Weights of a small multi-label image tagger: layers 14.
Rows from block 9, named by matrix and row number. Rows with one number belong to one neuron. Each number is 128 + 32 x the weight over the matrix's rms, rounded and kept within 0 to 255. All counts start at 0. Numbers have three digits each.
# u: gMLP up (value half) (model.blocks.9.mixer.u.weight, 512x256), inputs 0-51
# v: gMLP up (gate half) (model.blocks.9.mixer.v.weight, 512x256), inputs 0-51
# out: gMLP down (model.blocks.9.mixer.out.weight, 256x512, transposed), outputs 0-51
u.151:146147172108129156123181131110131099225144140135090115113110136098174094093143127154055170103146124154073145104111127123144148090156089122132145130127143141
u.152:143135102136083093120198213097146119118170123138176140157107099150139062136142109132114160120161126139126135111202143103172082100128122119184188148115134118
u.153:156119128119075161155129102167086098093111194158136140110156129147167128102097144116105111098148107078123132134071156162149080198159131071166109104142112131
u.154:117139135109158103158033119105164097105072067142100160109203143138117158104140094116147149153105144136094107083121082171120143138143135117120054155120120110
u.155:086069117151099115158098135178119170163144162178173113082120128134108094128073129119048132145104166176120076124147091151120100089115100122091064106092122138
u.156:061120156100062097150135124122199097180149138138061148126134156178094144092141148125130113142148122102127133137134116134111095098082104131079086124112065140
u.157:120122119085125087133074120115128129124200134065070147149092092109130115143088111072108164132143148097147098160133072149142147123073151126193117133090089078
u.158:110099136091095165191108135133149101122116054140151126061120153121147179162088156084075120102154049141134125096129102133154125122105120128138156163131118151
u.159:142204095155134098164105139174133125128133147155160112147160110187141116119123141118113068163196150073087144091132103119125144104081095125103149121155133099
u.160:152171120139133170159089099116122103179111157144118142132153099065093139139112092140134147148111149133156120171180126124158068113137104055113142119152126120
u.161:181132124133125084196138089104131074090160093057130150161112081124117142148090137148138107124121112157147138169149091102136152137164098153168150166157161100
u.162:169174107148082102162120163090132155080126148167130094093054113177045161151126135100144130103162128140166093145151140111137156160149092125096099127120162163
u.163:122082153171102129133128096133122121111202149122125119145149124094108110135087171164108156108109131092167160138072180087129181125141091160155150114130112129
u.164:147127165189102133117119127130120107056076157152048106140126118076155077125144099100054110072131160160179166137127096121135100129187125147144120124110126135
u.165:127094077119164108170097134142134080135131168165145086111136162086154145109116140129080130115124128165096107113113114170119109117081113085116095150133117149
u.166:099150139141146131137123131104139129169098103128126135133155125155136115103102155114157132139059112135096121099139127074144098153119130165166187148185074100
u.167:141213135175158126143124159065096060166106123143133117124143158078153104099119164134161101131079117129112143139107083132127115142227113178108087119093092146
u.168:155108045106150158105146067140133130134080078164105162123132084130144187142168130093137143104105098101154065178127120117155094130126086175156190150137142158
u.169:116153113201155095139124150137113129112095155169083065116115168144084138119159079219127112135094124095150102178175124143139119127145128155147150145114086115
u.170:092095103144120106105120165150094147113066112096114096107126207120129124138114122106138151101126133126117084042187100145113103164127087127144154109135171091
u.171:097146143152132136110105155103049222147184142161194080140146161139121139089116151081159104089114130190100121118147198134120082077128103127109126158077119071
u.172:174185165107103162116140091171171050132125136132158132103144117127125109093105114162163135141150163145165083155100122073098089162085105114134122141150141145
u.173:090093184106170160088176162130153175180203127123138104130106066178136093098073105113146147109149096133140145079147048068088176071120112071110194075111183109
u.174:104188144135066086124113136137113142093112136188136097057090130106123134133145142180136109138139141103164074126144168099104137144093155147184144111207126123
u.175:120149134149107158131137155081157126132101130098122173164145077035222080142159119103103118101107120191109156111100127131141138108107148146109075155182120095
u.176:129109080121149155117124163155212122126092135107137116120116118084121115097153123158133112081108086097147096142133159160126144085134101137133160107142139134
u.177:159138125107132088112177088141101102173038062083138136092090119105093089170109101117160156153098143099148120161100134080154174172207132153098110122124165108
u.178:183145122089163123222158137134137145148121129126160102153116138086100088140181135130122180132140089171151079115114132124144076076123151096159134136155120121
u.179:219101187156110164135106147160118078156142163059114111122097118134126134099156127138126173123134108086122120131134109132128106108101114172147106168177160126
u.180:120112071158075163121182126144163129080098109138136086172107098122149111165116118161145131153068146152103163105135163067109091163104107121115166165130139141
u.181:076128117085123073055202143172163104143126161081115083126112131123094165166101148090080136132145134170158133147067199166186140131135084171057169155107159094
u.182:067156159056127109108156075177127205121146046099110080111101114111112117111166179113119093105115130145110128180076134186107167134144136087141108092131166174
u.183:153125171150094152114085073126169124153131133160130133142079138165111056055105108111178079140148144106148126221114138168159132172118137105130170157137109157
u.184:156107104115141124118103122134105121116149091157143141103162105099117161138128139113089127130133106101142106130096122106144142158164123122138121153167177174
u.185:147180069170183148095105124196159179142113159134100149164123117173120148096083158124136114080172087097150133066163127084151138184142090147131131151111147116
u.186:167099153079190101154166127158140149149104146169036122105114124124122143110173116100066142131153160105122106139156125158165120117120103104145158118096160105
u.187:122155102168102107115186138172108038189102128084171088115044132125154116147125148113136133150177126117202135130118149153083154101166125109106087135115196106
v.151:168091150156124141159192111116180149115145148153095095122178146143149112144141144102135107126127145177137166109189139097163129156166135156034147176147103136
v.152:128131154133096123126123096152136165139168112096120148100139102143190125177124174174140127088134115133105146210134184158104079185156142174187170133106068133
v.153:123122114132094109127121103131146089182179162172123165119210187122164109148190096096157099165117108136234129173099143109103049147078098191200180115149140135
v.154:115136159150102156097133105118120133215142166090149172197090162138101108186175080156156090200117146120109105108144129117152132132101167109088143087143180134
v.155:191131083067137115068197113135182145113096125114163170159138191123149098122050126128138075131152148036113091127173146134089114098161208156143147197124100130
v.156:091101078133151136128197146128147104117113190163104126114141085178150078104163143139120142099088094125136082108174123122155075134146184128130154174114099135
v.157:113107141131133128101127096141226133091207161070166123110113142210194116153111113116099076135140077157097110115089107094163162087121104135092136153118124160
v.158:161132104097124072094072102113115123144090114119092143087175161123089185110157127190148138179076164108173124103124124140116160128140120160122139187169172155
v.159:152091177112081114088103107118074122140134130120169141143162125136143142160125140195129115087143116145097164093162110067085175129086147138094126163152101105
v.160:073171099074111151122088120110133151130116092084147112092121085131191070113181170148072145120132161141052216108187109136102105141140183152149138144072073143
v.161:142145144201150084176112084137132167090072159112102104115139186161138119083149105132095110126151146161129124143130097170129158099143112109154124107194123093
v.162:165133103160159127141059114100179141069134103111156140152159108090109173161114165099170174122111145110139098124119156098188142154105089145099188107125165122
v.163:097151104134107144088169102094156121147096124135110196127136120186128124111059125091072123101102136188147116113044144139116145145126138134149100135139118175
v.164:146156122120166177133154147148074170087115128083158160082122106114159190111107075144113146153132090166091141157189147159127138157165151154142199084133131065
v.165:148101124123158120160195119118136086110161115107095128074150102147104130077129157159121138071123199157100156134151155156081097173117170147135109130116090068
v.166:126082112099156117156185137150121138175171160137164164113058102142167180152097116088190088116138157141141090095123134124057179053069083154106107122145093116
v.167:106113121160124152120084148113135144201119100157144091099172095152134134072137103107144134123116148093127137108128097149107057127120103123200134145146124187
v.168:181114085125120240140102095207112137155104107148142000125100170148118145099078132125172129140093188186175145119138116133177127103166084167091119175147179084
v.169:145162126142120136211201148102108089116148134118124104099129114130114080128133130143098133172106125082131154118119168147127143161147137151135144091166210077
v.170:122078209094139107170111082144106101126096078107095069080126133155137135115129125091135106130092104124086158082116160140116149102161168089119124119069175167
v.171:138147059045145171132093181100116143095156131136080050104142109112137168100113096131185147125133100084190081145135088148132128101166151136092132078125101133
v.172:127111090126111121144139122125101133134152155152112143086066117094150107111128145151152135170123108132081133140165083162153131098117100113135144092143214118
v.173:149162138114084140129136189111103149119132101148132164077131075160157131121076092102177088125129086110120101164142141143159102133144123117192189131089171153
v.174:134129101166149103167153135140101135116038115108125170143087164147111157151146161151101132185121117129070127097087164095122115128135083090085101134141128115
v.175:154088135088115118114163077101096177139116152150118092121108160115202153054110066105148165129115086143117119137212143104079087160156201150144145115129166134
v.176:086126105118150145182153092092136104176138155131120194091172045151142195174115125149133137150075140176115123116122218064140175121109193076182165083131139201
v.177:038146117124199137132171124120184162098112116180065137114139175115143193160167133073128078132185147065172117102117085105091132143070094115152132116137146050
v.178:089114169124092136097121119111121113195176091142147091096098147163132144181158169156113070129105149138149153220104156120144120159150054121104127137120133149
v.179:142148062151064114098105081156146157179149122100094108116181116130184088127116112159077099112143121127107092127132105102141130104149118097075194157140117127
v.180:157152171136118101098119151149102107130127082058156105160136162158134145158111165079103169116155133147119095123186056160114131149145092130090119168103151126
v.181:128067087178088068188115157131156114161133145113124187148079154084094099107106114106177128148115178155181119197162111141153113132129158144109127137165136160
v.182:161166112134077067103146089168083109064142082097152115129168140087123174167189194137091118103109095130152095062077128169090161132117121069163133145121167123
v.183:075044144108090129128120102189094095144097186110127128084076119153099136122124136133121174165126108087104167114162140161120115131137105129139111133184164123
v.184:136116148113152142165138135160105122164143150137154154155177110117165112103145096108134171121172140067109123212154159072127140122145150102127142117095108156
v.185:135152140112156062099115130128121160118119043131124184083125098128080194182119153125094182142102118145145084115119146108133112115157098079127104156168108117
v.186:150135105121078142110132132111118113075188112180135109108121101094134140150116122138141099130122127109147137050134146137084101080175192153131126059135157105
v.187:146142067103111128063173199125169086156196172162098133167083113130176107138095162153150085113129136073133117134104110181115066142166076139077118114127113122
out.151:091137075136159077134053094172101170108101099098146134143098100135090089142063076122172158164090154137104099165138091103119098096135136130098108123124162060
out.152:188101117161201112107099102120162115110162138195127122113081113114198143182160133124124126129163125146127080191115117120164189113161177125128101132096112099
out.153:098102143208134115152183100103129141136143091137129126207162145104174035101115143120149077149116123090115153144213126146102108090189109154105157107093125128
out.154:128173090155090132108226185129111102109136213136142090090101154149132117110126098178095119090160107174198172114136120101085105165146118168088134116148129145
out.155:094106109189157141121151124060111111111127103083118090189066160127168107174145083195146129140146099122120077143152094136107149166101166116212117082145078084
out.156:137151155147113132128105098107076158081078146099138121134144077102075080179137131074157157111111112127100108078128125155144150170198167132136171107074215131
out.157:172172141151108134125142151100150167125087036145159113111161124128060159091102137123110096141169148106126104118138118125078128112142072138176145126184121142
out.158:116152106134172081176106128076054140195145140119142131121100159092198113086085134130087116170070160112105156135120100130138138121118082166059207112131214107
out.159:080057182122077126155151074086094157099106103084146126106101156079097121196108174149160165072087083169143107118114141154142134132126119077145112056125112087
out.160:133092158068130099140218084082138137119131130132200118089113080147128082138183139196067160132118136139131144152177094185136159131141102171127134134125114144
out.161:095100119104120130096121164158123171176117132139106142022097169099112064134166114095135130140151078150085177128083115159116073179120119099086117106158163168
out.162:100134097153106118087158082061119107121139176105193131150108179098094112122078146146136171076156113107117146131105161096115152158112141103114193102140109111
out.163:084098117120144118123119089141113107115097094174093126146104155161122088133110104147176119077141140211053112162159118069135168111162103153101133160152101113
out.164:126150082043104122130114082044164100170139107119151075117092104150153175176136116129112131125122078091115159144134118116098109134099097140118156117093144099
out.165:068136201171162136091153087103107151129128120105148159110154137161106122121131191139194152150170213087091187106193153082099116115211136172136141111145125101
out.166:106156120143145140120079110138141156146151142159096099097173103166161149152158104162162141159090107069138184148147197106097116142162127067140126101110146155
out.167:081101138080135152056165160108132126121159126151097169125134079207080170103168195169130114173154116122156074095179118183136144176089133145146158150146119072
out.168:126126145172089159141154185156143091088180160096143204196117131154145111110110060137100066102187092089134184131108138161152130172056127133074111137111156183
out.169:150144176083188155126116087109080155067160043090154195141174118162135091096123151091110143123120172154110131083124167094148130182102119154135098107093122089
out.170:181105135157141166143107117174188160209152127174135140125128092113132163153095199152085120167124107093118101190111222148104152113148139110172101135105151124
out.171:162147130158153083124079109140139101076090150118099150174126174126098060191120089083142072119094100087113147077095097107121137120093106102158095193115144110
out.172:130159131125199074168077125073110127136134116144169103134112121140133118104144086132099090138096103116082115089147181122118160106133119060068180154155122094
out.173:104121163129128089110133145118111071228136159061206146146072175068068135111094097098077105130155164148097163128118130166101089127193098126093142172042129144
out.174:083148206084120157091171124114104155088133146158129114093188172086030127105125115096152099121157117076109111120183156154120076137209098170084140153067111199
out.175:109146129202189087094085147179137148133105108175136140074105204113122222148135150109168068120183138110137147111074004134116089138092135122087199101084125165
out.176:172084072182084145129106152117079051134161133147163076135155126089138082133136147109158124133149176133125175148162145139087114125124142159140081157076147098
out.177:103079092117093176154127172175144127137158139148148121085170091140157175121115163073054126127109110154133160111127125136101198187131127154167151073150121164
out.178:099161104153165089151146123091153131104134172166064114190143127169113106145119097164128133100096152104101088089141122072134124170092160110102188157091136134
out.179:124167103097141169153103150123127112147151073176110063122113142113120106099123171117120110128178093105144052092170105089152129116130102179076109084121151197
out.180:113137111092156117112081123175148123119177101126121167165157153118110089119165131057055062117128142103155085150157132144155111113120091122118118103118123098
out.181:135072158140135152148076127118120159185172135106136123112149112142160045102170169174164098125148189132121164147158134149059103104150123172130137147088141145
out.182:146067144125132071141101132164129101124127219173048120125146096128155206174087114102133114161127195093170203111134131056172085123190103130122167103094144139
out.183:136159111177147141140121124149121157136134119077094118146187132142147141140159102156098117119096161166135130058142146094127180158103150147094155076108163106
out.184:117126210092106141167118093092186096112123092128115129145135141153126180147124121131152147179051131162074136171096147077170147072100074164144119178136103173
out.185:092111164082141109185164118152144087173139101161121130079169095133096137170129142143147109164144134073091147136045103153121084110073131163177178114153090089
out.186:119148111136083102149119128106143142147135140119132109146082150128163148111110180107139118118127116084112188127103103127148111102116133151113089151177106103
out.187:140148103103084085198133145123182179080154129140149163100169103159087173136151154173165147081109100160137169099144129088146116073143156106111180124111113161